From a checkpoint of a small multi-label image tagger: 24-pixel images.
Rows from block 6, named by matrix and row number. Rows with one number belong to one channel. Each number is 500 + 50 x the weight over its row's rms, rounded and kept within 0 to 999. All counts start at 0. Numbers have three digits each. After the name is the row's rms in percent of the matrix's.
# convs0: first 3x3 conv (model.blocks.6.convs.0.weight, 128x128x3x3), inputs 64-79, a 3x3 kernel for each
# convs1: second 3x3 conv (model.blocks.6.convs.1.weight, 128x128x3x3, transposed), outputs 64-79, a 3x3 kernel for each
convs0.84 099:495446467543554506581603515455439505481506465532493531462430496546503458555494424449507476385537503311553526514540486458501445492535484468442525536434516544423480519507551563555552532534546411515516536522474595511471396451490454489483537500458400388415489423443558525438467486493508521485571590503580558522529534530507530495512457509559545487542531441570555554561569548438514559437464550429482478459479465542456472577548448614573477
convs0.85 097:535505452541477458547493488543550498545619542532602524577527505552558536523522502479469483492479472486476491357475439419515465471494429483490567462452554494469520419452505401423477468481523572525515439475518426509568522594574467525561464485538518517506516529518491517481489516551491509520541533512505508545461456531449441525570513520548548594485518556495524425519560440485481416587579513565566521526551495519476473521516524518524476
convs0.86 093:513540508539550515569568539539582533550576492563592530556587531544604551530562527497500517502508528507505528455464503535547563558496479515495492522492493550529521594622621594614649555579619532534510537535458522484442540512493533503489562548512503489467526539498503511493499511502499509498481490488517515508488494496494502493535570534567621577565619557502511527509506519538556551482533463504565455497527441531604602565658630483549537
convs0.87 099:514574572539605613552600602547522516568525504592558533525491514576570484526508497483530592460504607473520608523486498522499489537515468526512488549555499548590539525566576577537544560527522521550545537601518575571483528511490568568550589593563514485443547561509509527513443462461480515493476511487524529482508513477499482444511556558537579555502559585434490529468496522475518569531589605529601564495568561511527542584608562489505526
convs0.88 100:509553555524588606531582604565536540574535536575555560512484530588593506528530528506555593478535611475532607500463464490483480523508471517490455564559480558604537553608606599570564582554540512554543555618508590579477515490464576579534584605571553507483575568524553553553465471457489516489479505485521520497520517498537516484493542547520566528488551566463496544498512548501538591529553577531582548505552560482523539574612553469512531
convs0.89 095:554601618563603626556552597483461467552540495564530505529502526555564497539519541502530590475477558490474516502472505535512519566544494503506479541557481544578504510528542563551560543546548553557533532584528532541481549520489590585569597578565501491481537542499514520503461480474483505488483499486523527505501496478489476457537555562567584579546566620458506537482498525478509544534595591557617540565578569528532562581607587545566603
convs0.90 097:496505550474497564486483547579565516550571546548535528546533505576603601526574605486494485453442465464427441560534490563574506605577495540535488523536485518552523547548518536545536540527508544535525526569542534584576564533482546539500540573561476475466488462453483459442491492476487494485474486486501507532497505527531533548577552547585613645537564610516478489528478496521506511545541496564601561533569562566591592613662681536567608
convs0.91 098:511587586542612619546602595542514493558517479579533496528495500557539465525488480469521592448479592453494586548504537542531526544529507524523496525537496542570530497510536546503530531499508541539541536583540567562509566540510577555547616593567478462416513532478466486467461481477494522506483510487502509467486499463469465434536579573549587575513574593409475526451474505467495545528606615530603566495558558527525526567574536492479509
convs0.92 100:517552546524588605535586602544526523567534522596577560513469516584585505523540536508547583500537612506540615505474472493487469535497444511484455553554485545593541532592600589562556578541533514535521534599505579583470499489473561575544569597578535481451570572519547554544424438437461500482461503487526532490517517488520497459507534538534571537482553577463508535484512527476522569533567584532594558496570561495517549586626583483543560
convs0.93 100:505560565524591608530578596565539539575539533568552552515493529591599512527526526513555593487536609481530603502469468501489477532511466519491450560557475561603533541595594597562558585557545508559547545619510583578478518491466578584544584603573548506477570569521543545544455466458482515492473504484519520495517516496534514479495553553525575534491550568463496544499508541502541591521559578532589549498554559486533545581621562472508530
convs0.94 097:507477459563592519584611546417428485464485448493498515460430482506489475523470416444480469422520505385545536493573512474525470452521476429495603507480552518468496509498581537531553498518527426528525532541480583565481434482597451516516517507483406376398486413413542516405483459427554529430609618493552529463530524474523529461493448524544518510524527481563596566535560564437503546422474521414489444434489458536493483557548478614564474
convs0.95 100:526570564537609623532589606543530524560530509578557535502465526595585496546543534513556591498543619489540616511485480494488476532493444506477437553547468557594531513576593584554556575539545493521507530594498584584467500481463567571533586603582528477448571571510552557540422440445463503488461508492516519477509513483510495457501537544543573538494557570470510548485510529473518571524572596534597563500566558489516551602627572502543551
convs0.96 111:524489471504461465485472475497474510509481493486454430450389499353347378440370422457452444473465447471475461493506555466449511444482508479510536443449466442433429558491479512476459488466434532470461494437479441458490496489519468424431486466472525540579500508556527533563578579574555558566540546566504490502523527535499506520477367428393336374461362397479460476503495504502478483496460526468437507463404474420331420334303317427291375
convs0.97 111:565539479545478449490473454471498497498499503497502495539470486405313328449350418494474436496472416484469428522553567530488540457477513483493537429421484426392431545480460510487483487499477519453442493432458457434522518513539471426449464452478489493489450429468447449465538558545516520523489492508491473512497506536499511529549418413462319365470351386479452473478474482517482484506475507465408490481401476548432448398271297461278375
convs0.98 099:537592590551626642545602611522508510543517496558536509510466516568566482535519501484529583479519610485537612531502516516501492536512465514493458548540470567591525495531548560515523559512522509524515518585502570577475509484474562553528597595572506472435544561509519534520442466475484526516479530513511512454500499450480463414514551557546579549504555569440498542476494518468500555518586612521609575479562550501505541581608562501517531
convs0.99 097:515538475488569501457502448541597532579571541545574461535516492535498462484481419528556558534506537468401414497469521524548520496489434580568541554515406488489467460453448481478478468472505476492463483462450476495551559565556548530506515513487491491467514543490475501419477459474475492493462475486531506480491474460443422427551556560511539541449487474517536528549487499477449439465527539484483475468483405481457458494499513488482482
convs0.100 109:554508465542476457534512479508500530525537538499516490459368479368349362479382424454428405464446416453466447502500560466451512430473492466507558397394497397373441537468461496477466489487458497427448492422499441442507490511551430403450458450491464473504449451490494489497532544545509513528502505520494484481514522516473483491502355441421336392490352404468452448500505483488475475493468542480454532476411481439328422361307324489319398
convs0.101 098:537599601555634647547605612515504503536509483553523491509478517570562472529501488472522583463510607478533608537512528519502497538512465519504462548541469566587520494519537555502518546501520504526511519582496568563473516489471564551527599589563502474434545560507515529513446475484488531522480532515502507452490495447465455408509554558550581546506555565442498548478492516476497552512592613520608568477556544505515540589606552503503523
convs0.102 093:569610564567588540565573527506512470523523441533546471549642506507626529597637560425457550409449529403448490502511527485507536515498530505488480532549507538564537533525509567572562522567582530538479593575458595516445484455476515513529510513537515502481516497494486472474552527521519493505517492507492516516473503502470488480425548449425614520476638539442483562434472560481517588554568490561603501590609505498658553448632573547634564
convs0.103 099:540600599560634643549605610524512509542513491554528505507477518581561473543504500483534587469524609472539607534507517515499495534508462518499459551540468572587517501536557563519535555521536508536521530590500582569478517490471571558532607596564509478442550561509520533519446472478489530515482531508508508457497499453481468420511555554558580545514558566444496550474491520474503561518590611530604570490558552502517541596604550504502523
convs0.104 099:507422428554573521591620543430419491491500429531497502459412503556507443564523452437485449393522518350545539495540495480475461455534506476492556542511522536475460532527558550528561504511581412509520535537446584547531418478549448483520537502445363355401483419420555549405438425429490484439554569481539534498498516501487517491524446526561559507537549465564563561553572559425494538431444529448491475463484461529457483588574452611618499
convs0.105 092:561595588603627623610602604514462459569553476584568521540528526568594494546531505494498553484495557494506551498494564538510559564501521496469472535514472539539507520561584541524553484467496528557560537573505569529463562520511598554518601534518531490458545539494502496491496506484491510486490502475514516504496500491504493479533555566612613553603609585410461515424460508426460524529547519555605506577605526527536532571572535537532543
convs1.84 101:518422522572456490570475480468454439420436444462466440456521489425496537495527480566460367595496428582526508590486476522510485489498478542422549484433517468429477473527583505497623477543626468472494545514531605623510473562463454459440455455433502482527519459563548506527584598576552590576513623596494478469516517492533542541495512498493538524510468490552433544496425521470482494527495496503494478449460490523514510486502488481482508
convs1.85 112:498534540502539554480510531408420456383416458404467514560551536476481555488437517476489493497489536459515535478504547442502500429425504558544549546534496533570555512516483524552528545558511488475520497459497473457540526509495554522485575563518490466495471470485528485490602577558592559545589573537508485462522466459503499465523515502464475497453433490565585625518579629500523623523535514453449508476378434482476506568503515605581540
convs1.86 075:463519514456473548463465539474535441434495454459516487396427377402472391414422402557545490563528494542498493480490443354383366369373388458450451453488504440457506476461505453433495522524507414477544435535553480541530442427426403421439425446476482525533479560552486538536525521539526520525553544503436402423494439464505459464561577537528553507494471442501445439528500514544525540418489489388489500430437481483524592460469583440435510
convs1.87 103:463535534502594573472503523449495464439534505415497480499518480459496447408366435490435439507435407509472493410398470459413463476480509480502471434483488389391462519500494508551556538581498352441494411502520449490485499508527420475523358442529479508524418491524455506536526506503532536500541579559434424488415361480478457495517523505500510487468393361496470482470450470488509474424441471405452491424432481504557626469479581456483503
convs1.88 102:450520525501572566475504532461466432459509472447485459490508472453493440433399441494447467511448450514484515429396479481428482493514529451484476417458493404404477508499501502547538532569497351455498416506520439484472491505533411464526376436527427471503374448503400468513493486508486499504498531547460468506454462516493489507504522515487502482468406417484448459461401419475481430436436464448452484460436481502562598468480547448472487
convs1.89 079:492541503518595547526553530443475449441533495399505488491517478452480424445395411487475453501468474513507520391419413442454435469502490505517465468538495411499529501483500512546584565573514392432419424491463439493455491464492434418472487474527453486524390477530450503548496481480503533491536625595437445510389393495456467520481497477479510454443388347471441415446429426476509488392386401404435448453451461532602637470491586477485509
convs1.90 064:520609606489533551481488544589550547517487499495496539517492476508454456417367414536486467521432404503458446414432479474451505496524534517506506502504487507545545504528570506542567539475498474508495460525533447488512465438429480454464526508494492497500468501508479507515459417412486483474518529502518494536516449505509462500507498500460440478436415467535524514563569524608604545580544523495486477452433480454473511478474532517460512
convs1.91 093:494574565509610582477523534441510490428546525414522510507517477455475436406385431493443426504430396513475482363375458418384451462460495504521476429487483390393465517491476510543547539591498369431487386493518451491495505511524417475513358445524503531543436500533458515546559519512575569522578615588399375454385320439465404476537529498517520497470402421524496516479485486504517472422461486402458489449451482495551629462473571460481509
convs1.92 105:448522526503578565473503527459484456453521493430485468501520473460493447413363432484436431506444421514485507429403475483443486489517528456491474422475494406409480523512517522582555551579490349460505436507520449483477483501530378468530352446536443482507385464510435487517507492503506506488524537536456462512447450513495484506504521512487499482459385369489452452478433417493501447420449472418461493434436479500559622468482569460488497
convs1.93 102:454528529505578568477505532457469437458514480451493467494511471457500439431402437492444457510445443512482515430405482479427484493516536456488475419468493398408479511498500505545543540577503346454501407503521441486475492506534406467527357436528440481509383459509408476519499491504497504499505532537459468506451462517492487506508522515489503482467401403492452463464390402480488436428437467435458487451439483503569606466480557448474492
convs1.94 106:552486567595526555562533543482454474440463471478477421429514509416476522482495477560456394587477422566499497597504470510519483495503502535449513507464483486492469486523557464470573451502573455459489551527531625628471478527464476444470468443476490477521493466562534489528580584569545583563507594567497491505517504513520516528484500478481494472494426444527430552490486567473532541496467484482474473441429445509499492481509507481510536
convs1.95 107:451520523511588562477504521451478453449517490442491473500523479457495450427387433483425402506446420513483509429394470489449489496531542461492480418472495421414476522509519523578558555585495350458503441507520457485475483501527356459523354443528451488511386471515439493523516505509521528503529556547443449508444450513489481502503519509486498477467390341490433435472418401497508452413444470419456489446445476496550615462474549454487497
convs1.96 106:417411437405439482435495498432402395431404395435431411469448504511452493553528528502587622470566609452513532490459473474464481494454429499507508500503508518520518402469475414465438401441432555500446536502477488495493554494452597515451609543469467461447479463439468451431494523554517555593522571607473469451490482465476480476500489516537515529576587563432478481472541532487512512539475463576478460559518480472452428476470442465450433
convs1.97 091:520463483426446500501531509462425487431392457484466510478450526484445566537590558508592561474580537465500439477475472441491470498465429550532533558511513590560542428483487464490457397430458638535481554487477562532572515477419559506414569538430569535507575533486564517490501492523521544579525572604494479470522505502519535525483475505507510560528605537553599564547577554524465534556503480534457458551535489508477471517494451517459461
convs1.98 103:453533525509619571475516530446495470451537509433509488510531480474502446427388437486415384506434393511474497410392466471430478489511531481501473431485486415407462524499496523570555558600494346456500430504519453485475496504526390468522368449531473501517394490521447501528544528517567580526565613570420416494406373485461443490515523501503506474475387328492427437471452416513542479412452480417467499437452482498548627457471577457490510
convs1.99 112:514503583490462556412459549477523526491500500487476489565580517483485480484463453537489474624560494541514476557460481504448470522485503575547531554548551543525567411454430406446507456468510483450506446443545488498506489529557479460481471419458541547567473522557423464512490480471519489479455444412505505467546522511544535512597587525523500466494475432526527525448512541533597652464525492474512515503478463453506556485516577529573576
convs1.100 102:429435464400442510416461475442412409416387399403409410487475542515443505552516531487557575454558578446514505509457477477458473490451449521514510534514507551549531413495498434491450405446434591520440584509476528519527533478424594508441614570481549534501566542498557532488482494519519549583533575608488473458498479461504509506504490503537497510561565539459537560510633631501520548538462462563457451540495467491461464497487489490474458
convs1.101 102:459535531513615578479521534442496473443536512430512491509531484473510452425401438485416384505432381509467489414400466471423473486501528491508476438489490414406460527499492520553560553598505355449496420501518457489479502507524415470519371443527475502516401488518448499527553539523580592536577625578418409486403362472457433485520525499507511475478396325493429437465443422506536481415449479412462497438448480498544629456468575456488516
convs1.102 070:534525550511514501535569508417448430508540521506521518460470441487469463565503429426459517451510571478527550459418366486534450424453455436496490435530546406504543512536615558621668519529503514521519458511501448493500443470448471512482496514501465524532459560559472547560547492466537522483534561563443448502436420513510506551465450447468457442484460401494417393497442415536530503474425374489422407529520462577586580517562574517521555
convs1.103 104:461533528512614576480517530442488463443529504435510489506527485466507452424401436490424388509441387511470492419401467477430473490508536485501476436481490414402462525499491520553554550596503353447495416498518455488481498505523401466517361438524475502518395486519445499530539528519560583533561622577430417492415363482465443490516524502500510477475399312500437442473438413508536476416444477407459493435447481499546623458468573454482510
convs1.104 109:554456540605512515562488519464437423416452423467475428499538505464503544516540523541454358583493436575539528582490493537520479487513466500453538464466515452415426501534572497476590474520582473474483550528537616614506496574485450516509459464495471482510492467574535495528596595560558572562498580584513494484527515496541535528524533495534549522526481475495387487468439494469503494495522482512512461442473482504484488451481488457467503
convs1.105 080:491492470494543517481512510493513424441534434371468414462507480441501459461450438493457447500443420501469485413389409454434424444442457558545484495500495427394448511468484545578566564609536413422458449493498474514472488497526405427495428427499409448474365413468430465499511498497503503497576606575403415467378384489434454514479514495470489460458427387460466435434466459437503475386388414407452445481477488530546575516515595476487531