Weights of a small multi-label image tagger: trained on aerial photos of the United States (SatlasPretrain).
Rows from block 5 of a small multi-label image tagger, named by matrix and row number. Rows with one number belong to one channel. Each number is 128 + 32 x the weight over its row's rms, rounded and kept within 0 to 255. All counts start at 0.
After each channel's rows are labels from the 100 images, of 14976, where the channel reaches its highest value: "responds to" is what is common among them; "patch colour" is the nearest of a few named colours to the mean colour under the peak. Only what is clearly more common there than usual is listed. The data: aerial photos of the United States (SatlasPretrain). In brackets: how many of the 100.
# convs0: first 3x3 conv (model.blocks.5.convs.0.weight, 128x128x3x3, each kernel summed), inputs 0-127
# convs1: second 3x3 conv (model.blocks.5.convs.1.weight, 128x128x3x3, transposed, each kernel summed), outputs 0-127

convs0.12 [159 103 156  77 151 114 114 106 143 110  84 147 138 105 151 157 128 107 205 164 204 108 135 114  73 104 143 146 110  96 126 147 114 128 121 104 149  89 191 172  53  86 149  82 156 109 146 145 136  61 111 154  90 130 101 117 108 122 143 151 132 121 132 131  88  92 171 123 125 126 142 107 107 106 131 105 144 124 137 171 130 129 162 105 113 151 130 111  74 153 105  79  87 175 155  95 126  63 106 149 179 193 210 177 129 146 146 154 106  90 137 223 135  96 105 147 143 135 148 164 148 172 164 144 100 109 136  65]
convs1.12 [158 128 126  58  82 130 125  98 117 140 149 164  70 178 130 102  97 128  86 102 135 137 132 135 101 162 155  79 147 108 120 109 137 103 106 112 130 223 161 170 151 183 133 141 108 131 137 119  56 128  75  97 124 100 178 105  43 116 140 134  78 114  99 117 125 126 132  69  92 134 189  89  97  78 118 157 157 137  72 132 126  63 149 135 133 113  85 112 158 104 132 142 132 127 102 117 126 128 138 134 150  68 131 171  90 161 115 115 130 126 144 139 166 114 144  58 139  73 175 145  95 152  67 130 119 124  94  50]
responds to: building (95)
patch colour: white (31); pink (25)

convs0.118 [ 92 158 180  50 130 170  81  40 183 133 113 122 136 113  95 112 156 138 126  85 126 126  70 124 113 130 142 109 113 151 109 158 122 176  94 170 191  78 131  51 101 117 125 136 135 148 121 158  75 151 153 142 140 125 161 114 173 127 107  66 133 150 129 168 127 105 128 133 138 138 140  87 139  63  48 110 125 125  88 142  95 102 143  89 178 104 159  82  97 123 177  90 124 137 162 142 139 127  72 144 155 166  61 131 114 195 170 172 130 158 122 129 127 151 103 100 154 123 128 100 146  90 114 155 121 122 178 102]
convs1.118 [100  89 145  31 132 139 147 154 192 137  90 151 115 169 115 127 123 104 197 146 117 135 110 133 139 150 125 125 132 165 103 139 117 119 116 142 117  80  83 125 129 122 131 124 137 190 109 143 166 133 120 152 118 126 157 144 215 123 167 107 165  83  83 127 137 121  85 131  75 162 132 166  82 177 117 139 138 130 106 111 106 135 114 115 113 140  95 163 104 145 111 123 109 169 143  89 145 171 138 130 140  60 173 179 146 145 209 126  93 192 137 111 134 122 100 114 157 150 143  87 171  73 110 237 172 140 184 147]
responds to: building (90)
patch colour: pink (41)

convs0.109 [ 81 148 155 101 112  97 144 128  75  85 158 124 139 117  93  62 143 123 160 157 130 119 120 123 119 150 111 139 123  99 124 156  98 100 160 175 123 115  70 108 116 125 124 165  89  39 119 158 126 148 166 145 113 129  72 108 160 151 162 126 154 104 107 131 118 155 136  82 141 126  35  93 148 191 152 155 108 167 173 116 165 126 139 140 133 124 111  29 114 125 161 129 142 155 142 129 132 124  90 198 113 136 202 128 109 128 129 133  31 179  92 137 114 154 107 114 139 137 119 158  90 127 172 100  42 158 127 118]
convs1.109 [ 70 107  99 109 120 118  81 118 131 142  69 141  94  69  74 134 113 130 120  90 120  97 123 156 113  90 151 173 135  69 101 128  96  87 105 134 107 110  80 159 109 106 121 109 146  83 138 131  93 177 156 102  97 125 112  94 210  98 118 116  97 136 161 108 140  68 107  81  55 111 118 107 113 151 172 111 125  69 165 117 147 115 198 163  89 143 141 107 103 164  77 138 114  87  90 124 105  91 144 136 108 126  39 143  83 125  92 106 104 115  81 118 111 111 105 140 144 193 119 147  67 134 154  74 134 128 173 153]
responds to: building (89)
patch colour: pink (30)

convs0.79 [ 66 147  87 112 139 118 100 102 102  98 160 127 122 111 111 112  60  96  72 157  68 135  65 166 135 131 119 124 115 113 108 130  64  76 105  78 105 172  97  84 116 122  72 129 116 158 124  99 153  70 110 102 116 102 101  61 109 161  98  79 130  91 115 132 114 121 120  86 118 127  77 114 144  60 125 112 119 140 114 116  68 120 119 155  62 115 139  93  91 140 120 146 151 110  88 154 114 135 117 107  86 119  94 111  79  74  68 114 102 138 107  51 134  83 142 103 117 152 151 133 141  91  29 118 136 132 120 117]
convs1.79 [148 178  54 137 112 110 191 185 150 144  97 161 155 153 136 158 115 103 113 136 161 170  96 105 109 141 161 117 132  48 115 149 138  90 108 125 171 192 159  97 154 142 133 157 160 116 109 188 189 134  75 124 129 101 168 176 149 131 118 125 149  84 124 113 155 110 127 117 100 139 187 124 118 168 115 167 116 160 112 115 160 180 164 115 132 131 160 112 118 154 101 115 164 117 158 152 124 177 146 200 142  92 149 156 158 177 130 141 101 128  96  75 173 122  71 113 113 114 209 192 146 155  90 154 115  91 171  99]
responds to: railway (25)
patch colour: grey (84)

convs0.60 [130 145 144  89 166  97 157 147 198  86 128  93 142 183  84  93 113 118 149 136 147 111  60 104 153 118 100 101  96  65 100 137 146 166 119 115 104 133 130  91 118 121 117 161 143 131  94 105 124 133 117  97 112  46  41 107  92 143 174  96  95 112  86 138  81  94 142   4 130 127 167 141 105 144 101 127  96 105  92 124 154 128 116 130 177 108 115 130 116 105 118 126 157 123 117  86  83 119 113 123 150 154 135 136 151 115 155 153 188 142  71  96 166  99 108 153  90 103 143 117 105 147  81 175  93 102 208 129]
convs1.60 [146 121 156 149 116  61 156  87 142 137 122 159 119 113 129  97 139 159 101 120  62  58 136 121  94  89 104 131 141 125 102 117  65 121 149 117 132 109 118  75  85 126 106 133 116 107 108 156 114 144 185  65 117 110 131 138 166 109 148 178 130 113 158 107  81 163 118  80 154 192 124 148 130  95 100 177 151 111 155 105 123 119  86 158 155 109 117  97  81 179 123 106  85 108  84 153 106 142  59  97  56 140 147  82 162 153 185 166 136 155 144 140  63  94 116 154 115 144 119 137  47  49 145 184 128 118 139 145]
responds to: building (92)
patch colour: pink (35)

convs0.66 [ 87 127  84 104 128 118 127  90 128 156 114 149 133 135  96 113 119  86  64 133 160 126  53  79  85 169 145 154 123  51 132 150 111 104 116 132  94 139 123  60 106 129 118  94 120 133 142 152 133 104  88 121 134 144 100 157 139 112 148 101 120 109 101 124 144 157 152 121 106 108  92 114 140 117 155  68 144  98 123 153  89 135 109 112 110 127  85 122 128  62 103 119 116 170 101  84  62  79  94 128 123 108 152 181 105  91  45 115 111   6  67 101 115 114 154  98  67 137  75 134  94  93 141  77 108 144  98 125]
convs1.66 [ 33 150 134  76 135 114 195 133  92 163 133 158 130 139 173 134  83 129 192 170 205 126 123 108 126 158 145 148 143 101 144 170 118 108 152 129 102 173 155 130 192 118 154 163 140 120 111 150 134 149 103 123 117 116 153  79 160 198 174 137 144 149  76 153 164 107 136 130 115 156 143 150 143 151 136 185 142 185 107 115 138 163 118  78 130 156 108 141 167  85  55 150 147 137 126  90 122 139 101 156 150 132 183 207 141 101 163 123 120 139 140 142 154 127 117 116  84 106  97 180 144 211 124 138 148 126  96 189]
responds to: building (96)
patch colour: grey (87)

convs0.4 [121 184 155  41 111  80  93 120 105 141  97 112 101 185 106  91 132  77 130  89 183 142  61 103 105 177  95 135  89  82 177 175  79 107  76 167 118 113 136 110 128 151  90 118 122 183 109  93 117 111  42 156  92 133  84 102  89 156 132 111 114 112 113 118 148 145 145 115 137  94  79 117 138 118 136  90 115 122  87 136 123 182  95  76 146 105  81 117 104  85  77  84 119 148 142  81 129  76 141 140 115 144 126 150 115 183 151 135 103 150  95  41  90 137 144  91 109 112 105 114 138 149 130 158 119 130 118 159]
convs1.4 [101 127 149  90 124 109 154 140 140 155 135 158 132 150 143 130 106 121 190 166 161 100  94  96  94 154 120 144 143 179 174 202  91 111 169  94 127 164 136 118 140 104 106 145 166 175 140 147 107 144  61 170 119  87 165 107 197 134 144  99 106 134 107 155 115 131 143 135  75 196 191 171 101 159 164 137 178 161 119 101 125 145 140  66 142 177 105 149 147  97  89 173 140 136 125 104 114 146 103 116 142 164 211 195 127 139 197 107 145 139 136 121 154  88 114 137  78 158  89 147 152 184 104 166 163 115 106 179]
responds to: building (97)
patch colour: pink (33); white (25)

convs0.64 [ 61 115  79  82 139 144 136  91 112 171 126 173 119 113 118 155 146 105  58 142 152 135  73  87  88 171 136 162 144  80 139 165 137 162 120 142 108 112 123 132 126 134 150 106  99 128 139 161 116 131 158 107 170 160 127 199 139 140 144  97 139  89 123 141 155 154 136 140 137 115  72 134 149 118 137  49 160 111 141 151 112 133 128  85 121 131  46 133 168  96 120 148 145 150 131  93  95  87  99 148 103  91 133 178 125  62  67 121 104  13  77 142 104 141 174  86 106 157 101 105 100 117 167  69 114 150  90 155]
convs1.64 [ 43 124 121  83 112 120 152 110  84 168 142 148 119 127 140 120  86 115 181 163 196 140 109  90 111 181 184 164 146 101 147 181 149 108 132 145  89 125 150 100 198 141 171 128 120 126 126 112 132 148  85 116 130  92 145  98 134 190 155 127 144 142  73 140 171  99 121 154 127 154 149 155 154 139 144 147 162 155  96 131 128 141 138  89 124 157  95 137 192  64  52 163 150 132 124  73 106 100 102 166 159 110 138 207  98  81 166  96 117 128 120 139 146 129 121  82  79 125  89 114 142 203 121 132 142 125  80 185]
responds to: building (99)
patch colour: grey (85)

convs0.94 [ 90 172 183  44 125 144  73 137 106 122  85 121 123 169  15  97 151 133 115 138 128 150  89 132 126 123 168 103 127  84 139 156 107 109 133 132 124  65  16  61 142 145 138 151 129 137 115 120 153 135 135 154 108 144 100 112 155 148 145  83 141  82 131 113 128 139  91  86 142 117  59  78  99 161  99 141 112 126 161 101 100 160 126 107 149 105 115  84 140  98 126 106 153 149 146 157 117 136 116 172 100 124 201  88  66 167 143  91  92 195 127 148  90 126 114 119 149 123 116 141  71 121 140 165 138 117 133 104]
convs1.94 [ 77 117 123 115 158 139 120 135 155 109 124 162 154 160 130 147 139 161 194 166 133 151  73 182 145 140 163 158 148  98 138 192  83  97 149 141  70 146 142 197 142 140 104  87 207 141 126 160 137 160 106 139  83 172  96  91 195 103 124 136 134 112 148 155 122 134 152 115  38 146 149 138 136 196 177 138 138 108 186 114 132 162 140  61 109 169 121 129 107 171 129 158 117 124 129 128  92 187 146 112 148 146  79 162  90 133 147  64 128 150 133 109 134 155 120 162 142 168 160 152 148 151 172  98 135 181 175 163]
responds to: building (79)
patch colour: pink (38)

convs0.46 [129  82 174 155 113 164  75 100  81 183 162 113 120 144 168 194  92 114 134 124 118 153 146 125 134 100 121 136 145 185 121 135 105 174 125 132 126  31 204 133 173 192 139  72 112 120 124  44 138  86 138 114 113 143 158 108 130 126 117 113 149 108 125 134 162 130  96 112 101 160 132 126 150 111 132  59 104 108 112  95 152 113  83  98 133 119  96 181 186 111 118 137 108 111  87  85 170 134 149  84 107 143  85 108 188 151 163 193 147 138 101 127 104 150 152 108 116 102  97 102 176 111 160 172 175 133  83  95]
convs1.46 [ 83 119 145 182 128 128  73 117 135  77  97 140 135 135  94 100 218 114 102 136 154 164  95  58  97  96 132 113 143 114 156 133 104 144  82 126  75 136 106 146  83  89 110  86 146 122 127 134 102  82 119 120 119 115  88 118 131 102 129 117 107  67 117 122  87 128 130 101  88  71 142 118 109  98 132  76  92  69  99 110 127 153 125 136 103  85  56  55  90  68 143 121 119 195 123 128 103 115 129 110 150  91  76 115 115 132 153 131 112  54 106 156 129 108  94  96 104 126 115 105 142  85  78 173  67  75 143  84]
responds to: building (94)
patch colour: white (47); pink (25)

convs0.90 [ 88 140 105  30 126 123 122  80 129 118  83 112 108 149  75 122 190  77 132 103 173 179  78 100  90 170 142 124 104  71 175 182 154 158 134 124  95 147  73  82 139 139 167 140 146 135 152 163 104 146 143 140 189 157 114 124 161 160 123  91 102  97 131 140 123 161 122 115 175  82 108 123 109 115 123  86 135 118 140 156 110 175 158 103 116 136 103  45 126  79  84 152 125 130 141  91  98  81 121 167 127  80 151 149 109 126  92 121 104  61 118 135 141 118 134 111 122 101 106 104 112 173 166  90  39 107 121 166]
convs1.90 [101  84 111 114  83 131 130 102  87 159 140 137  62 108  90 128 182  73 233  96 122 143  91  84  97 133 148 156 118 105 103 120 161 111 122 108 135  74 142  92 149 108 165  76  91  84  92 138 136 169 109 124 119  91 134  75 139 118  87 123 137 146 102 133 134  54  48 145 130  97 150 144 136 104 121 143 121 131  91  81  92  99 111 168 137  91 121 127 154  73 101 150  70 122  97 100 104 119 125 175 142  92 119 141 109  51 141 102 151 150 131 116  97 119 139 111  88 105 110  58 128 199  77 130 118 129  80 111]
responds to: building (98)
patch colour: grey (94)

convs0.115 [130 125 104   0 141 152 172  97 161 131  92 145 142 128 125 113 204 103 146 147 134 145  75 157  86 113 138  83 110 145 126 135 179 160 155 107 160 187 105  61 164 174 153 146 157 154 152 164  81 181 175  98 200 157 137 126 176 140 151 126 121  93 130 166 121 145 120 132 138 129 120  97  74 156 102 161 134 150 113 156 124 122 180 152 131 179 155  65 156 157  97 131 131 128 144 157  96 101 132 161 158  98 138 111 127 142 127 119 116 101 124 148 138 121 105 131 148 115 131  95 113 172 131  96  61  99 134 204]
convs1.115 [113 102 118 101 116  73 135 121 146 135 107 117  85 124 101  88 139  97 186  68  91 139  94  84  75 120 129 163  85 113  96 101 143  97  65 104 124  82 144 152 137 162 157  70  98 115  72 168 158 174 145 108  95  78 114  74 186  71  87 110 149 110 129 103 105  59  44 122 124 111 115 105 134 130  95 216 106 100 105  86 109  94 118 170 108  80 123 117 137 120 104  83  65 146 148 131 116 119 139 169 137 115  82 125 116 102  79 102 118 181 124 136  69 104 107  97 109 128 139  90 112 117 135 137 112  97 126 130]
responds to: building (98)
patch colour: grey (87)

convs0.62 [147  83 174 139 101 123 116  85  81 183 160 110  77 108 142 210  88 117 148  90 102 134 170 115 112  89 112 137 152 154 118  94 145 179 113 137 113  60 175 135 142 160 132  60 132 110 138  56  89  89 164 102 100 127 139 114 118 106 106 121 131 111 103 137 147 121 110 101  76 143 141 142 146 138 122 119 122  94 124  90 143  82  73  96 102 110  96 171 147  52 123 100 115 124  73  92 157 167 119  95  70 135 127  92 161 149 172 191 158 155  79 136  91 154 154 115 115 109  76 124 172 121 163 165 177 126  76  97]
convs1.62 [ 62 122 107 177 113 122  75 116 111  93  99 110 123 126  77  98 216 103 134 121 146 191 112  63 102  93 125  83 123 104 130 127 114 135 111 107  81 122 118 119 111  93 128 102 121 111 104  98 107  93  84 116 116 109  89 116 140 129 132 109 125  50 115 123 101 133  96 110 108  58 126  96  93  73 122  58  63  98 100  90  91 164 101 151 103  80  82  84 100  91 147 141 135 190 116 134 103 107 130  99 128  72  81 101  92 122 145 138  95  58 127 149 114 107  89 113 115 119 124  91 133 111  72 163 100  78 101  93]
responds to: building (90)
patch colour: white (52)

convs0.74 [169  90 147 111 109 131 171 201 118 200 149 167  75 131 167 202 138 176 110 128 109 124  80 144 147 143 114 110 117 249 109 202 115 142  94 110 170 122 175 149 137 103 158 143 122 135  92 114 161 129 165 113 151 156 193 179 113 132 156 173 177 108  89 127  88 136 122 104 124 189 141 150 129  91 106 136 133 172  90 125 146 108  99  95 163 115 101 134 146 189  94 150  97 128 132 144 114 105 127 110 181 164 109 127 139 154 155 177 121 177 126 153 117 137 102 129 153 123 135 125 134  85  83 143 160 154  68 146]
convs1.74 [172 161  65  68 109 116  96 120 149 143  84 123 147 137 145 130  54 131 115 165 150 126  68 161 104 142 192  77  93 230 145 165 135 162 121 132 121 149 160 115 195 118 118 170 136  94  93 110  96 193 115 178 136 174 154 126 124 110  77 167  47 119 131 110 125 141 154  93  86 142 148 118 122  81 145 144 149 180 124 108 151 173 144 101 108  99 142 144 133 107 131 140 144 166 135  72 144 128 119 162  94 122 192 157 112 129  74 160 118 130 143 142 103 178 127 112 124 141  90 129 117 207 131 150 127 165 145 152]
responds to: building (93)
patch colour: white (32); pink (30)